config.yaml
dataset: "regions of photos with short descriptions (Visual Genome)"
train_examples: 203450
loss: "sigmoid"
encoder_kernel_size: 5
encoder_stem: "deep"
text_encoder_width: 320
text_encoder_mlp_ratio: 4
optimizer: "soap"
beta2: 0.999
lr: 0.0012
shampoo_beta: 0.999
steps: 6800
final_lr_fraction: 0
adamw_weight_decay_other_params: 0.05
Rows from block 6 of the image encoder of a small contrastive image-text model, named by matrix and row number. Rows with one number belong to one channel. Each number is 50 + 10 x the weight over its row's rms, rounded and kept within 0 to 99. All counts start at 0.
After each channel's rows are labels from the 100 images, of 14976, where the channel reaches its highest value: "patch colour" is the nearest of a few named colours to the mean colour under the peak. Only what is clearly more common there than usual is listed. The data: regions of photos with short descriptions (Visual Genome). In brackets: how many of the 100, against the usual share in percent.
# convs0: expand pointwise conv (encoder.blocks.6.convs.0.weight, 256x64x1x1), inputs 0-63
# convs1: depthwise 5x5 conv (encoder.blocks.6.convs.1.weight, 256x1x5x5, trained with AdamW), a 5x5 kernel
# convs2: project pointwise conv (encoder.blocks.6.convs.2.weight, 64x256x1x1, transposed), outputs 0-63

convs0.153:65 45 59 34 48 53 58 29 36 56 46 43 34 45 57 37 60 42 61 67 45 54 53 44 72 74 48 43 32 59 43 54 47 41 47 58 45 62 48 63 49 60 65 29 66 41 49 58 54 45 46 49 43 64 46 45 47 54 47 43 46 54 42 57
convs1.153:48 56 48 54 54 64 52 39 67 39 44 43 61 63 51 50 50 57 55 41 71 46 47 33 30
convs2.153:63 35 44 56 40 43 59 44 42 51 45 45 46 70 48 47 28 53 52 56 65 39 48 66 46 35 33 51 60 55 44 62 54 52 50 64 52 55 64 39 54 41 44 52 47 57 57 68 31 56 54 48 53 25 49 41 46 59 54 42 68 41 61 32
patch colour: black (35 vs 14.1)

convs0.40:44 49 52 44 62 47 40 54 56 43 44 55 46 51 44 59 32 57 54 57 59 69 69 46 37 49 52 40 45 62 35 64 28 60 33 50 51 43 47 47 62 49 52 65 42 52 39 39 48 54 68 42 42 39 47 49 63 33 47 59 31 28 48 42
convs1.40:64 58 62 63 62 59 63 66 50 49 44 53 69 67 53 48 54 66 52 57 53 54 64 48 53
convs2.40:58 74 49 63 46 59 37 63 37 47 44 41 53 41 54 39 67 55 49 43 52 46 51 29 42 54 38 57 43 35 46 55 55 42 57 59 66 56 63 53 61 42 37 64 47 41 65 61 52 57 65 52 60 64 45 46 50 48 60 45 50 75 51 64
patch colour: brown (63 vs 30.7)

convs0.144:45 44 36 38 69 50 45 64 47 37 41 59 46 55 56 48 70 40 40 62 60 44 38 26 35 49 61 41 58 46 54 80 42 49 67 53 43 48 47 61 52 55 55 58 54 59 38 46 38 69 40 43 37 48 50 55 50 41 46 41 47 56 45 47
convs1.144:57 56 62 68 58 57 66 74 51 60 63 52 62 45 41 46 55 45 48 61 55 58 62 54 61
convs2.144:34 62 45 60 36 48 48 55 45 51 50 46 74 40 47 46 49 55 55 28 48 58 50 61 68 55 58 67 51 61 68 38 57 43 40 39 51 60 47 53 46 40 61 29 48 50 62 40 61 60 63 42 60 45 42 31 63 57 50 45 63 61 47 58
patch colour: black (39 vs 14.1)

convs0.255:45 55 66 44 45 53 53 46 48 45 61 60 62 53 39 47 41 63 41 56 60 57 55 35 64 70 45 49 46 53 47 36 68 55 42 55 17 62 49 64 48 39 63 59 59 43 50 49 44 63 50 67 48 51 69 45 53 56 34 65 45 44 46 53
convs1.255:55 46 60 58 45 27 43 53 46 31 39 42 67 54 41 38 40 59 54 40 45 48 51 56 36
convs2.255:46 48 63 41 61 60 60 65 36 38 50 62 60 51 29 38 55 56 42 60 49 59 49 42 46 46 51 28 46 48 50 29 56 69 61 55 49 57 43 53 53 54 47 47 56 51 36 51 35 38 53 55 64 60 51 47 67 46 33 48 47 38 41 25
patch colour: white (50 vs 6.5)

convs0.209:46 43 54 37 43 49 51 47 43 61 39 48 68 55 58 63 46 50 60 39 44 39 59 56 34 44 45 60 41 50 54 47 54 48 37 62 41 43 44 75 45 40 54 55 61 49 48 50 54 53 66 47 62 44 30 76 35 45 37 52 68 55 48 70
convs1.209:47 37 46 35 40 40 38 38 46 42 34 39 39 42 31 39 37 39 43 43 50 54 50 57 53
convs2.209:62 47 36 45 40 45 48 52 58 65 51 55 60 59 51 42 53 54 36 34 37 49 45 60 45 51 49 40 31 57 55 50 50 58 49 44 39 45 40 57 63 34 37 55 52 50 57 42 84 38 55 53 44 57 41 60 47 63 50 65 60 56 37 74
patch colour: white (32 vs 6.5)

convs0.140:51 40 40 37 52 53 48 58 44 53 53 59 49 57 53 61 55 63 49 44 70 57 42 55 45 29 45 55 57 61 47 37 50 61 55 32 48 41 67 57 31 55 32 47 53 64 72 41 59 27 40 62 56 36 54 40 44 38 59 43 52 40 54 45
convs1.140:54 47 55 54 36 46 67 57 55 51 46 39 60 73 60 49 59 49 55 23 50 46 51 40 44
convs2.140:57 51 49 55 50 49 36 54 32 50 44 46 48 57 56 47 52 34 25 40 42 55 61 39 66 50 50 43 32 31 56 54 48 48 52 53 54 58 41 60 60 34 54 55 61 62 59 35 54 49 51 47 36 62 71 63 49 60 51 55 71 55 56 71
patch colour: brown (61 vs 30.7)

convs0.189:40 63 66 49 60 50 49 40 52 53 44 47 29 48 59 43 58 51 44 44 57 40 53 56 44 24 60 22 47 53 51 51 48 54 45 30 42 49 43 60 42 42 48 68 33 37 42 40 65 33 71 40 58 50 52 54 49 43 49 51 45 45 40 50
convs1.189:44 46 43 32 34 45 46 43 41 39 57 51 48 51 42 47 66 72 50 59 43 46 71 59 51
convs2.189:42 44 43 52 40 53 59 51 46 56 32 52 67 49 27 59 49 59 52 70 53 44 37 60 56 58 74 58 54 63 56 37 53 43 50 61 63 49 53 62 47 39 55 46 45 36 62 37 50 48 40 50 57 38 50 35 53 61 34 33 67 46 50 65
patch colour: white (31 vs 6.5)

convs0.105:49 49 41 32 56 42 42 31 60 41 44 53 34 49 51 45 51 63 44 67 59 45 59 47 70 58 41 63 32 77 37 64 43 49 46 44 39 54 38 55 62 55 59 40 40 50 37 52 59 48 51 50 45 66 54 33 57 49 61 42 57 39 58 49
convs1.105:36 45 48 58 47 37 33 56 56 52 40 38 52 50 57 42 40 46 52 66 33 41 53 62 70
convs2.105:51 45 48 30 51 46 54 35 38 39 53 36 34 36 51 39 68 34 57 47 50 59 50 52 53 53 57 50 60 51 45 47 52 33 61 57 43 51 36 59 58 32 37 44 42 46 68 49 51 58 50 39 43 34 38 43 56 57 66 50 60 57 75 65
patch colour: cyan (34 vs 1.1)

convs0.59:54 51 46 40 43 55 41 31 49 55 58 49 50 42 49 64 35 40 42 59 64 56 41 48 46 56 57 53 49 44 48 69 41 61 47 68 58 58 60 40 42 39 47 41 47 41 34 46 59 55 38 42 80 39 60 39 49 28 60 43 57 41 33 45
convs1.59:47 43 38 41 46 44 49 47 46 43 32 42 44 40 48 45 47 40 47 40 30 42 34 32 34
convs2.59:43 42 43 66 44 50 60 53 46 68 52 44 54 65 59 40 46 64 45 41 62 41 61 49 61 64 37 43 46 39 50 54 40 41 38 45 41 54 50 48 39 52 43 54 50 40 30 46 53 65 58 28 27 33 61 48 63 65 50 56 51 60 42 37
patch colour: black (54 vs 14.1)

convs0.161:39 59 59 64 47 48 59 10 48 47 59 39 59 37 58 44 43 64 46 49 54 57 55 53 67 42 48 62 30 57 55 53 54 48 44 56 51 60 32 55 52 54 41 42 53 60 51 65 64 45 39 56 59 50 44 51 60 48 42 45 29 53 38 49
convs1.161:42 60 64 56 55 58 65 72 63 61 48 32 39 37 56 38 42 48 46 54 45 50 49 54 42
convs2.161:61 55 39 38 53 63 51 53 44 30 42 68 57 61 50 57 52 44 63 50 62 45 46 52 28 49 47 45 53 51 38 64 30 55 66 38 66 57 58 40 54 60 70 63 58 37 58 39 53 52 62 67 42 44 50 42 47 46 43 64 58 58 44 57
patch colour: pink (29 vs 10.1)

convs0.163:42 57 60 51 40 55 67 56 43 57 52 73 56 51 54 63 49 59 58 56 56 58 38 36 61 43 69 56 44 56 51 47 47 43 49 47 67 39 42 66 50 69 33 54 50 54 60 50 48 30 71 60 55 67 56 54 47 54 46 48 64 55 67 62
convs1.163:49 39 42 38 53 37 39 42 43 50 40 38 35 33 52 42 46 35 48 61 49 47 52 62 70
convs2.163:51 57 54 64 56 62 59 61 61 69 60 56 45 55 48 57 66 51 45 51 51 63 50 49 55 62 61 43 60 70 61 67 42 53 43 56 43 49 47 61 62 55 51 54 47 53 67 58 62 31 68 48 64 54 64 44 20 40 62 56 49 51 53 48
patch colour: white (28 vs 6.5)

convs0.134:48 52 38 51 54 46 48 42 47 47 49 37 45 50 55 49 73 50 56 50 50 64 45 37 41 57 45 65 54 53 54 47 39 28 56 43 59 64 48 29 27 40 69 31 39 50 40 51 71 47 53 50 37 65 45 48 40 55 52 44 32 64 53 50
convs1.134:49 40 47 45 51 33 34 27 37 46 43 44 54 52 52 51 57 65 66 69 44 48 58 45 52
convs2.134:57 66 40 43 49 30 47 38 53 56 53 45 44 36 58 55 60 57 61 41 43 50 33 52 67 67 53 45 39 55 46 51 48 60 56 46 47 56 63 59 42 61 64 59 42 41 55 64 65 61 47 29 48 80 37 46 43 58 50 61 47 53 54 57
patch colour: white (29 vs 6.5)

convs0.215:54 32 62 52 57 45 74 43 56 55 61 47 39 49 60 59 42 49 61 60 57 32 43 49 48 57 66 51 45 52 42 53 50 43 50 35 54 55 76 51 48 62 55 50 53 35 26 43 57 36 49 42 60 62 60 42 36 47 33 49 57 41 43 36
convs1.215:37 41 45 43 51 44 53 46 51 40 40 64 65 62 48 54 57 79 67 55 45 53 52 47 44
convs2.215:55 55 47 39 40 54 42 40 63 47 40 51 57 46 42 57 39 45 43 57 67 45 46 59 56 47 58 67 49 53 55 40 48 51 52 66 38 43 48 70 45 55 69 64 58 47 81 48 40 49 37 53 36 58 47 35 56 48 60 70 50 43 59 71
patch colour: white (33 vs 6.5); cyan (29 vs 1.1)

convs0.13:40 65 53 44 52 47 54 51 61 52 64 62 62 37 52 46 58 51 34 63 48 50 45 66 60 44 35 46 62 50 38 65 49 41 58 48 44 54 71 32 64 42 68 47 66 56 59 50 61 50 38 56 68 51 45 33 67 46 49 50 46 39 61 41
convs1.13:59 50 47 57 52 47 36 38 43 54 52 38 37 41 65 58 51 40 65 64 69 57 51 59 66
convs2.13:33 44 41 35 35 43 35 36 49 52 34 57 29 63 43 52 53 42 35 43 50 45 51 32 64 47 52 46 30 41 46 39 42 52 39 46 42 56 52 51 42 56 38 42 46 50 46 51 40 45 72 55 35 49 42 64 43 64 62 46 67 48 57 50
patch colour: white (28 vs 6.5)

convs0.112:52 46 41 55 49 37 62 58 55 56 59 39 36 49 47 65 53 55 57 50 51 42 63 51 53 39 53 61 47 37 41 77 37 37 57 49 22 42 54 54 40 48 49 61 53 31 59 53 42 50 48 49 61 54 57 48 28 64 62 62 52 47 36 34
convs1.112:37 43 38 57 35 50 61 76 64 54 66 62 39 52 49 59 55 49 48 55 62 51 50 44 47
convs2.112:65 49 34 47 48 57 56 54 47 33 50 61 46 55 58 65 50 55 45 63 53 49 40 62 48 59 43 53 55 40 68 40 54 46 47 48 63 54 59 63 52 53 55 35 60 65 64 69 50 53 40 30 29 38 33 55 58 38 54 56 70 44 47 60
patch colour: cyan (31 vs 1.1)

convs0.219:44 44 36 38 68 46 36 50 43 42 50 51 40 66 38 57 48 62 37 48 37 60 40 64 53 44 46 38 61 50 60 51 43 51 64 36 63 49 38 57 50 36 43 35 44 47 63 56 57 34 46 37 60 60 62 34 68 43 56 48 53 30 43 48
convs1.219:39 39 43 43 46 41 38 38 44 40 35 41 39 39 44 41 45 47 44 38 34 42 44 38 36
convs2.219:68 44 60 61 37 49 30 59 43 49 42 42 69 56 42 52 44 47 56 49 56 45 52 44 70 44 59 48 60 24 43 39 60 51 48 43 41 51 53 57 41 51 43 56 43 49 39 54 48 59 48 56 74 52 50 48 54 59 28 48 42 49 26 33
patch colour: black (47 vs 14.1)

convs0.111:56 35 60 48 44 51 61 27 60 42 63 64 48 44 55 49 40 52 39 71 36 51 56 47 57 57 55 50 41 58 66 49 53 47 43 50 62 46 71 64 44 53 64 39 41 58 48 50 30 41 44 34 32 34 64 52 63 44 54 52 52 40 52 45
convs1.111:39 45 54 46 38 60 58 38 46 36 34 45 71 57 55 36 49 51 48 46 30 55 50 63 42
convs2.111:49 70 41 54 49 59 57 49 44 51 42 55 57 54 33 47 50 67 46 63 60 39 49 55 61 60 54 34 58 65 62 53 54 64 56 53 55 46 47 61 43 74 39 61 49 58 28 43 36 70 46 33 56 50 49 30 53 48 38 43 53 47 59 44
patch colour: white (48 vs 6.5)

convs0.82:55 42 52 59 24 52 50 42 57 47 29 47 60 55 52 71 53 49 39 63 71 60 33 61 61 44 64 39 44 47 49 66 41 55 31 37 66 45 45 38 36 46 41 41 55 54 68 56 47 52 58 57 45 57 46 64 57 46 47 53 49 55 48 49
convs1.82:47 57 63 41 32 58 64 41 42 40 65 50 39 28 51 56 46 40 52 59 49 37 52 57 58
convs2.82:49 69 47 41 65 59 52 41 52 53 48 36 43 41 60 46 41 63 38 56 64 57 61 40 54 41 57 46 48 60 37 45 50 25 43 54 49 47 56 51 62 40 58 41 57 43 53 32 42 41 79 50 53 53 67 49 46 30 46 46 39 55 51 33
patch colour: black (46 vs 14.1)

convs0.165:53 42 44 58 42 29 45 55 54 39 60 40 31 55 67 44 54 47 45 51 45 50 55 55 47 49 45 40 59 57 76 59 47 55 61 55 60 55 42 29 38 54 37 68 46 58 55 48 42 48 60 48 61 36 45 62 40 63 33 57 42 33 44 33
convs1.165:41 58 47 32 53 47 61 49 65 50 45 53 65 59 54 56 51 46 52 42 23 40 39 50 35
convs2.165:40 49 42 46 48 52 37 66 32 35 49 60 42 37 53 47 39 64 56 61 39 54 54 53 46 45 47 47 29 49 52 43 56 44 56 66 36 52 25 41 45 52 73 47 46 38 74 40 56 38 56 59 44 60 53 51 53 45 40 46 60 44 58 66
patch colour: brown (61 vs 30.7)

convs0.121:54 59 46 43 49 37 55 50 67 51 45 57 37 65 49 61 63 58 44 49 53 38 58 46 44 58 53 42 54 49 47 51 42 40 28 33 56 45 59 47 63 65 41 32 47 69 59 70 45 40 38 37 51 46 34 65 39 39 56 69 55 45 43 41
convs1.121:67 62 50 37 58 70 33 39 50 46 47 50 47 36 67 52 52 48 47 63 55 49 66 48 44
convs2.121:48 30 61 44 46 38 60 27 63 43 42 51 50 42 38 23 55 50 55 46 59 58 50 54 45 44 54 52 34 44 36 62 53 58 38 53 31 42 41 43 43 32 55 55 44 48 54 42 50 49 53 69 67 57 58 50 54 64 48 45 34 50 41 38
patch colour: black (51 vs 14.1)

convs0.19:44 45 42 57 47 42 51 48 40 38 43 45 61 43 50 65 37 47 53 42 56 67 49 52 52 28 38 44 58 62 53 58 39 39 60 58 48 51 68 39 53 58 40 62 43 49 25 68 44 54 59 45 46 52 62 53 55 35 54 37 24 56 45 36
convs1.19:53 51 58 63 51 62 39 65 61 55 49 36 64 40 43 46 35 53 43 46 53 29 68 50 52
convs2.19:56 50 32 49 43 51 44 58 47 52 56 47 55 50 63 34 36 27 67 50 50 42 39 62 46 60 38 73 42 40 46 47 43 51 69 53 56 48 32 56 34 56 34 49 49 47 42 50 58 50 54 34 61 46 45 30 36 59 43 51 61 55 51 36
patch colour: black (42 vs 14.1)

convs0.205:40 41 42 51 32 41 72 46 43 42 46 35 39 52 62 54 64 55 39 64 65 45 50 43 29 50 60 48 65 56 53 47 63 64 71 57 39 46 55 37 44 64 50 63 52 42 42 58 52 62 34 55 52 59 36 44 63 61 40 48 51 50 52 57
convs1.205:33 70 57 57 49 58 66 56 59 45 42 40 46 40 54 59 44 48 56 46 67 51 47 70 61
convs2.205:61 34 53 54 72 59 47 31 54 63 52 60 46 40 44 60 51 45 46 39 48 54 53 36 54 57 39 27 51 48 58 53 47 48 45 39 45 64 49 71 66 40 50 58 35 44 57 43 63 49 49 61 46 30 57 41 37 53 35 70 49 41 51 54
patch colour: black (40 vs 14.1)

convs0.31:63 58 43 62 64 46 51 43 36 45 42 55 49 64 32 48 47 45 53 44 69 62 50 65 66 55 42 44 46 27 52 35 58 48 75 53 49 51 50 48 65 48 50 58 59 65 56 51 52 61 63 43 60 65 44 64 47 57 65 60 33 45 52 54
convs1.31:36 56 36 37 52 43 55 57 49 37 43 61 72 68 42 49 56 45 35 49 57 43 61 52 48
convs2.31:54 53 54 34 55 44 44 44 55 39 39 21 44 41 57 51 40 52 43 58 39 70 31 58 45 58 32 57 57 42 50 47 37 59 48 54 42 62 29 49 51 55 47 48 38 49 47 35 58 38 34 55 47 44 40 52 72 55 31 42 52 58 51 44
patch colour: black (46 vs 14.1)

convs0.14:53 57 39 54 53 43 31 44 62 35 62 50 44 47 58 33 56 30 42 44 49 67 57 37 49 62 44 58 47 31 51 54 43 51 70 60 32 49 48 47 49 42 51 67 62 51 49 67 46 54 34 50 44 48 48 60 48 47 46 53 68 45 26 46
convs1.14:48 63 58 51 42 71 43 47 71 39 48 44 54 39 43 44 69 42 53 47 40 46 65 54 42
convs2.14:45 58 64 54 30 47 65 48 46 52 51 46 59 36 40 58 42 65 62 65 46 60 26 42 47 57 75 47 63 47 73 52 34 44 46 51 49 56 49 57 44 47 45 50 42 55 54 29 54 55 45 47 59 57 55 32 64 44 42 52 47 41 60 40
patch colour: white (36 vs 6.5)

convs0.237:59 28 51 36 59 59 42 42 53 50 75 47 54 50 50 40 51 58 37 46 62 50 40 34 50 78 55 49 51 46 54 52 35 54 66 46 59 42 44 53 46 39 40 50 38 51 37 54 62 67 54 68 67 62 58 56 44 54 45 50 62 60 47 39
convs1.237:34 41 57 54 50 41 32 44 54 50 46 44 32 49 51 58 53 37 37 38 59 64 50 38 34
convs2.237:52 38 62 39 54 30 61 49 58 54 47 27 45 48 47 47 49 62 55 38 49 43 51 44 37 56 53 67 55 59 53 46 67 61 48 46 49 53 62 50 48 55 57 61 77 52 63 45 56 46 38 68 53 62 40 71 50 43 29 47 61 42 57 43
patch colour: black (32 vs 14.1)

convs0.87:60 60 45 53 51 41 43 52 43 63 50 61 73 47 49 49 47 35 31 54 38 41 52 81 66 62 51 55 47 56 47 50 57 48 36 34 35 50 48 43 38 50 53 61 51 45 49 55 73 64 55 43 61 55 60 56 67 54 48 65 52 50 60 47
convs1.87:40 31 35 36 28 53 54 48 47 51 55 68 64 54 53 50 55 66 63 57 48 45 50 53 48
convs2.87:47 53 69 52 56 42 65 49 40 50 51 59 62 37 50 51 50 35 51 30 49 53 49 66 69 49 61 61 54 60 39 55 62 52 41 40 45 43 41 19 37 31 60 49 51 51 51 47 51 52 64 54 50 33 63 47 62 43 63 47 65 46 49 47
patch colour: pink (30 vs 10.1)

convs0.7:50 45 56 65 70 35 51 42 32 24 56 61 47 48 30 50 60 60 51 67 43 69 51 61 39 51 35 50 45 50 37 56 55 52 58 67 52 40 56 48 60 67 48 47 63 58 45 51 46 39 51 38 42 63 58 50 64 40 62 54 52 51 55 53
convs1.7:41 39 56 60 41 50 50 59 47 57 59 50 66 52 49 31 59 59 59 41 41 41 63 70 37
convs2.7:60 52 40 52 49 49 56 66 38 48 48 41 55 40 50 63 39 54 53 54 47 44 48 44 43 63 45 25 46 51 47 56 24 59 46 44 51 53 36 38 48 40 47 58 39 45 41 28 39 45 52 56 53 56 25 36 55 69 41 58 41 49 31 40
patch colour: black (33 vs 14.1)