Weights of a small contrastive image-text model.
Model: 64-pixel images, encoder activation hardswish.
Rows from block 7 of the image encoder of a small contrastive image-text model, named by matrix and row number. Rows with one number belong to one channel. Each number is 200 + 20 x the weight over its row's rms, rounded and kept within 0 to 999. All counts start at 0.
After each channel's rows are labels from the 100 images, of 14976, where the channel reaches its highest value: "responds to" is what is common among them. Only what is clearly more common there than usual is listed. The data: regions of photos with short descriptions (Visual Genome).
# convs0: expand pointwise conv (encoder.blocks.7.convs.0.weight, 256x64x1x1), inputs 0-63
# convs1: depthwise 5x5 conv (encoder.blocks.7.convs.1.weight, 256x1x5x5, trained with AdamW), a 5x5 kernel
# convs2: project pointwise conv (encoder.blocks.7.convs.2.weight, 64x256x1x1, transposed), outputs 0-63

convs0.55,216,168,175,180,242,205,196,239,172,198,226,169,188,222,208,209,224,191,203,206,212,229,203,240,196,215,206,229,178,187,208,194,174,173,203,179,203,226,217,183,191,195,205,192,221,198,224,209,155,156,219,194,198,197,190,220,221,173,177,221,217,203,208,200
convs1.55,194,195,216,188,215,231,202,222,212,202,197,172,193,177,230,240,180,200,206,198,188,252,208,208,221
convs2.55,190,230,196,237,196,189,207,200,225,223,206,229,223,218,199,193,178,178,178,187,175,199,157,186,203,198,167,211,215,190,215,189,222,233,208,183,196,169,175,213,222,241,193,196,213,264,172,223,189,207,209,209,222,199,175,215,212,215,202,214,198,190,199,207
responds to: text has "sky"

convs0.167,206,184,178,198,220,177,185,248,166,208,212,180,197,211,200,193,187,190,191,218,200,217,187,189,224,174,173,189,228,208,188,228,192,162,214,223,195,202,202,214,170,221,184,222,183,170,167,208,200,206,203,187,195,196,227,194,226,268,216,212,192,203,217,217
convs1.167,192,169,220,200,215,188,185,193,196,180,180,189,220,186,178,158,217,223,197,173,160,212,183,214,219
convs2.167,196,172,197,200,217,168,202,223,144,195,181,211,206,213,179,204,195,207,229,189,210,236,184,182,202,139,204,207,165,211,218,207,203,201,202,182,185,194,194,177,170,185,191,189,168,181,183,189,197,156,224,214,188,216,220,199,221,203,220,216,219,194,188,173
responds to: text has "sky"

convs0.71,200,186,188,205,203,194,195,188,177,197,203,160,176,217,174,184,187,178,180,208,181,178,177,183,243,208,174,189,217,149,215,203,180,218,185,191,226,228,191,195,226,228,202,206,205,200,155,194,217,210,201,185,237,201,184,191,185,232,180,155,197,215,194,206
convs1.71,184,172,172,186,189,203,178,179,177,188,200,176,171,182,184,203,179,178,173,180,211,199,177,167,178
convs2.71,192,236,199,236,219,207,209,181,206,233,197,217,204,156,201,194,211,203,197,200,202,206,212,236,150,190,201,187,189,219,199,228,201,197,196,232,202,176,186,193,223,204,152,177,225,183,210,219,200,191,197,186,206,219,210,216,150,155,196,220,201,200,189,214
responds to: text has "sky"; text has "blue"

convs0.238,191,224,182,212,189,210,195,181,205,207,175,211,221,200,190,193,201,179,191,179,160,168,190,206,206,197,209,227,191,217,170,237,203,236,194,193,209,181,211,225,200,206,175,231,221,205,204,206,214,207,231,163,219,196,253,223,202,190,193,248,171,209,200,230
convs1.238,239,207,221,199,226,239,204,204,226,226,219,218,214,210,215,218,229,226,215,206,211,192,220,210,182
convs2.238,190,175,215,178,205,192,208,186,200,210,195,198,175,214,203,189,181,210,151,224,185,189,232,184,183,216,193,220,210,218,189,212,190,219,180,231,224,179,171,164,231,198,197,180,208,177,188,218,215,219,191,183,255,192,214,224,180,169,233,215,198,207,203,167
responds to: text has "man"

convs0.132,188,199,193,161,192,174,230,205,208,214,218,180,212,242,215,238,167,225,198,218,193,206,232,203,180,215,172,178,207,226,197,201,202,201,169,219,196,177,170,195,196,199,187,210,164,178,206,213,205,204,184,200,188,213,216,235,214,169,160,210,203,193,214,240
convs1.132,194,180,187,174,190,191,199,191,184,178,207,177,178,178,165,222,202,168,167,175,194,202,170,182,176
convs2.132,181,179,183,183,199,212,229,222,221,190,203,154,205,194,207,216,209,192,173,189,198,211,203,199,210,212,229,260,216,213,205,198,180,177,213,206,226,185,216,179,181,200,155,187,191,213,210,190,213,173,213,204,171,192,225,203,245,213,239,187,233,206,208,201
responds to: text has "man"

convs0.102,185,205,196,198,229,210,216,186,205,203,211,167,179,210,218,232,204,235,197,199,217,232,216,200,181,181,172,195,178,197,191,154,223,221,187,190,211,198,203,182,176,236,221,200,231,176,148,203,226,172,182,189,224,202,224,196,204,173,193,202,198,227,228,189
convs1.102,232,197,209,184,212,222,235,237,215,225,222,212,211,207,225,214,203,216,215,226,177,191,170,215,205
convs2.102,176,169,200,178,205,209,181,248,228,239,244,194,215,196,183,198,227,196,196,189,202,173,193,171,188,215,188,181,172,196,172,171,194,169,198,193,219,207,225,202,218,218,191,248,184,203,207,212,216,196,208,189,175,199,209,217,242,182,207,198,203,189,198,231
responds to: text has "zebra"

convs0.200,237,157,212,186,167,192,196,187,200,204,236,198,209,189,182,229,208,193,186,187,169,219,174,168,159,191,211,193,205,184,220,191,199,198,200,179,220,185,175,223,169,213,201,170,214,164,209,211,193,162,191,190,184,218,177,215,205,208,218,221,181,171,230,200
convs1.200,224,225,225,241,246,216,185,183,203,189,208,197,172,200,203,213,183,180,174,213,204,186,178,185,205
convs2.200,169,171,218,191,191,201,207,229,201,193,186,219,168,187,225,229,180,192,177,205,186,192,186,195,181,192,175,224,229,182,211,204,205,190,202,214,226,147,203,188,191,195,213,207,229,207,180,223,204,182,196,218,201,186,185,250,219,230,149,203,206,201,211,233
responds to: text has "sky"

convs0.32,198,185,206,175,219,181,216,176,215,203,220,176,210,186,184,201,201,235,218,206,193,206,205,195,213,220,191,187,126,174,190,184,211,218,206,219,242,205,200,230,213,243,201,218,202,212,230,198,222,185,194,191,194,229,213,191,207,171,182,221,186,177,226,220
convs1.32,176,164,167,181,194,186,185,169,163,162,201,219,213,209,196,218,219,224,211,207,209,206,212,203,207
convs2.32,215,181,194,201,212,206,211,206,178,217,220,180,180,216,211,200,186,233,196,186,190,235,217,197,202,187,176,191,178,179,183,154,237,199,186,206,182,218,238,238,207,191,182,220,202,216,202,181,194,173,177,208,201,190,181,188,233,183,153,179,158,199,176,191
responds to: text has "zebra"

convs0.189,163,208,227,164,192,196,205,176,191,186,187,199,212,197,206,197,210,202,199,149,235,184,224,239,199,218,216,212,166,204,223,167,215,202,194,215,169,205,205,203,242,167,223,197,223,189,220,221,214,179,176,194,202,203,182,200,206,215,215,205,202,163,176,225
convs1.189,225,223,192,234,198,183,210,182,179,224,221,184,170,192,206,203,206,186,215,226,174,222,159,185,201
convs2.189,212,213,199,179,215,198,169,221,195,191,226,181,215,213,207,169,211,188,237,239,225,202,256,217,170,180,184,217,185,197,214,201,230,165,170,213,201,227,207,215,215,207,204,196,196,201,211,200,187,183,203,204,156,206,191,204,212,243,228,203,195,189,172,216
responds to: text has "sky"; text has "blue"

convs0.241,245,231,216,179,182,178,215,205,213,189,191,167,198,209,162,212,221,237,230,247,179,199,189,210,207,204,230,229,218,228,206,203,163,205,188,186,217,194,202,202,186,186,188,178,206,176,184,194,197,226,199,191,221,176,193,183,225,224,215,214,190,207,184,167
convs1.241,207,226,227,222,223,191,200,233,212,225,158,198,213,207,225,171,190,207,204,235,189,188,197,206,223
convs2.241,201,188,208,238,208,203,260,204,184,198,240,245,207,192,212,172,196,161,180,184,178,199,211,194,218,149,201,189,189,193,198,226,222,209,190,193,204,187,196,239,200,203,212,153,192,199,202,184,201,197,158,209,210,191,205,225,189,185,190,197,198,222,198,201
responds to: text has "man"

convs0.180,160,197,181,213,218,186,204,222,182,194,209,178,157,184,218,205,179,181,192,168,201,218,199,180,206,188,195,149,202,197,208,208,185,189,172,177,190,235,210,197,165,197,203,198,219,214,184,193,178,209,203,202,184,185,252,218,245,156,209,208,206,197,188,208
convs1.180,229,205,185,198,211,208,214,193,179,204,193,178,205,170,164,226,210,239,167,211,229,212,226,203,193
convs2.180,192,217,197,195,120,215,209,201,179,232,187,191,210,206,169,166,205,211,227,196,190,202,216,213,210,180,200,225,222,176,197,186,194,214,199,209,182,198,190,199,194,183,174,213,149,186,235,179,182,217,214,223,192,235,204,196,184,208,222,222,216,197,185,206
responds to: text has "sky"

convs0.190,221,190,222,230,186,183,225,186,216,178,201,199,207,164,146,212,215,196,190,201,224,189,219,207,206,187,177,187,192,203,220,221,200,190,222,204,191,217,225,154,175,212,240,199,214,178,229,183,199,191,237,183,179,185,231,210,178,183,203,176,205,167,204,211
convs1.190,187,192,191,209,223,208,194,186,193,249,233,239,167,171,199,193,211,203,192,173,201,211,203,194,226
convs2.190,240,199,173,199,179,238,202,159,171,204,202,232,222,204,192,199,198,243,176,244,196,234,214,213,198,202,183,208,212,175,203,215,208,214,158,175,190,201,213,200,205,198,205,203,206,199,182,197,197,199,228,216,194,162,184,196,169,219,224,171,231,199,214,199
responds to: text has "sky"; text has "blue"

convs0.50,206,224,188,234,224,203,203,228,203,167,180,194,191,198,185,190,215,194,155,220,209,193,204,195,145,195,203,214,213,176,222,192,184,194,200,175,221,183,183,189,222,194,223,155,187,222,226,193,225,189,172,216,216,221,208,227,181,188,188,192,248,195,205,209
convs1.50,168,183,169,175,163,172,183,193,184,188,182,181,184,190,175,179,193,190,196,178,184,183,181,181,187
convs2.50,229,171,211,216,217,224,177,215,202,216,187,210,206,190,215,196,200,175,192,208,204,218,210,197,162,194,213,217,195,193,218,182,153,162,232,181,200,162,204,164,192,172,194,188,223,195,190,228,221,164,242,158,194,186,174,205,206,209,193,214,197,218,205,197
responds to: text has "grass"

convs0.247,211,214,197,221,201,161,220,224,195,203,190,187,207,216,175,179,174,212,160,201,178,175,219,218,243,231,190,211,201,173,200,221,194,191,185,164,224,190,181,188,189,204,216,200,190,199,201,187,194,200,176,220,168,200,228,194,251,230,211,167,176,185,213,213
convs1.247,201,183,184,182,178,196,192,189,188,186,195,177,185,180,173,195,174,184,187,182,205,173,169,163,159
convs2.247,227,194,219,221,229,210,171,202,187,193,201,187,214,207,211,190,209,186,147,216,235,225,197,195,173,184,210,187,194,207,192,206,173,150,234,236,194,167,179,192,224,183,191,194,166,198,211,207,201,200,208,172,212,208,174,187,188,169,218,231,197,207,185,224
responds to: text has "sky"; text has "blue"

convs0.193,188,220,202,215,181,160,234,221,235,196,197,171,176,203,183,175,220,176,194,218,178,157,222,220,229,207,201,206,213,195,193,172,189,189,230,208,189,208,203,208,195,215,204,241,211,241,187,190,227,220,208,182,213,178,227,231,206,227,186,225,199,216,206,197
convs1.193,218,191,208,210,204,211,213,221,221,216,216,219,216,232,247,218,211,226,228,192,234,207,202,210,224
convs2.193,152,223,228,219,193,189,181,220,175,210,218,187,194,209,213,198,225,201,216,236,217,178,173,208,197,157,196,217,185,193,207,191,181,190,201,173,206,196,207,189,205,163,199,202,241,228,221,221,180,216,262,213,198,178,211,219,184,206,185,215,193,190,191,202
responds to: text has "plate"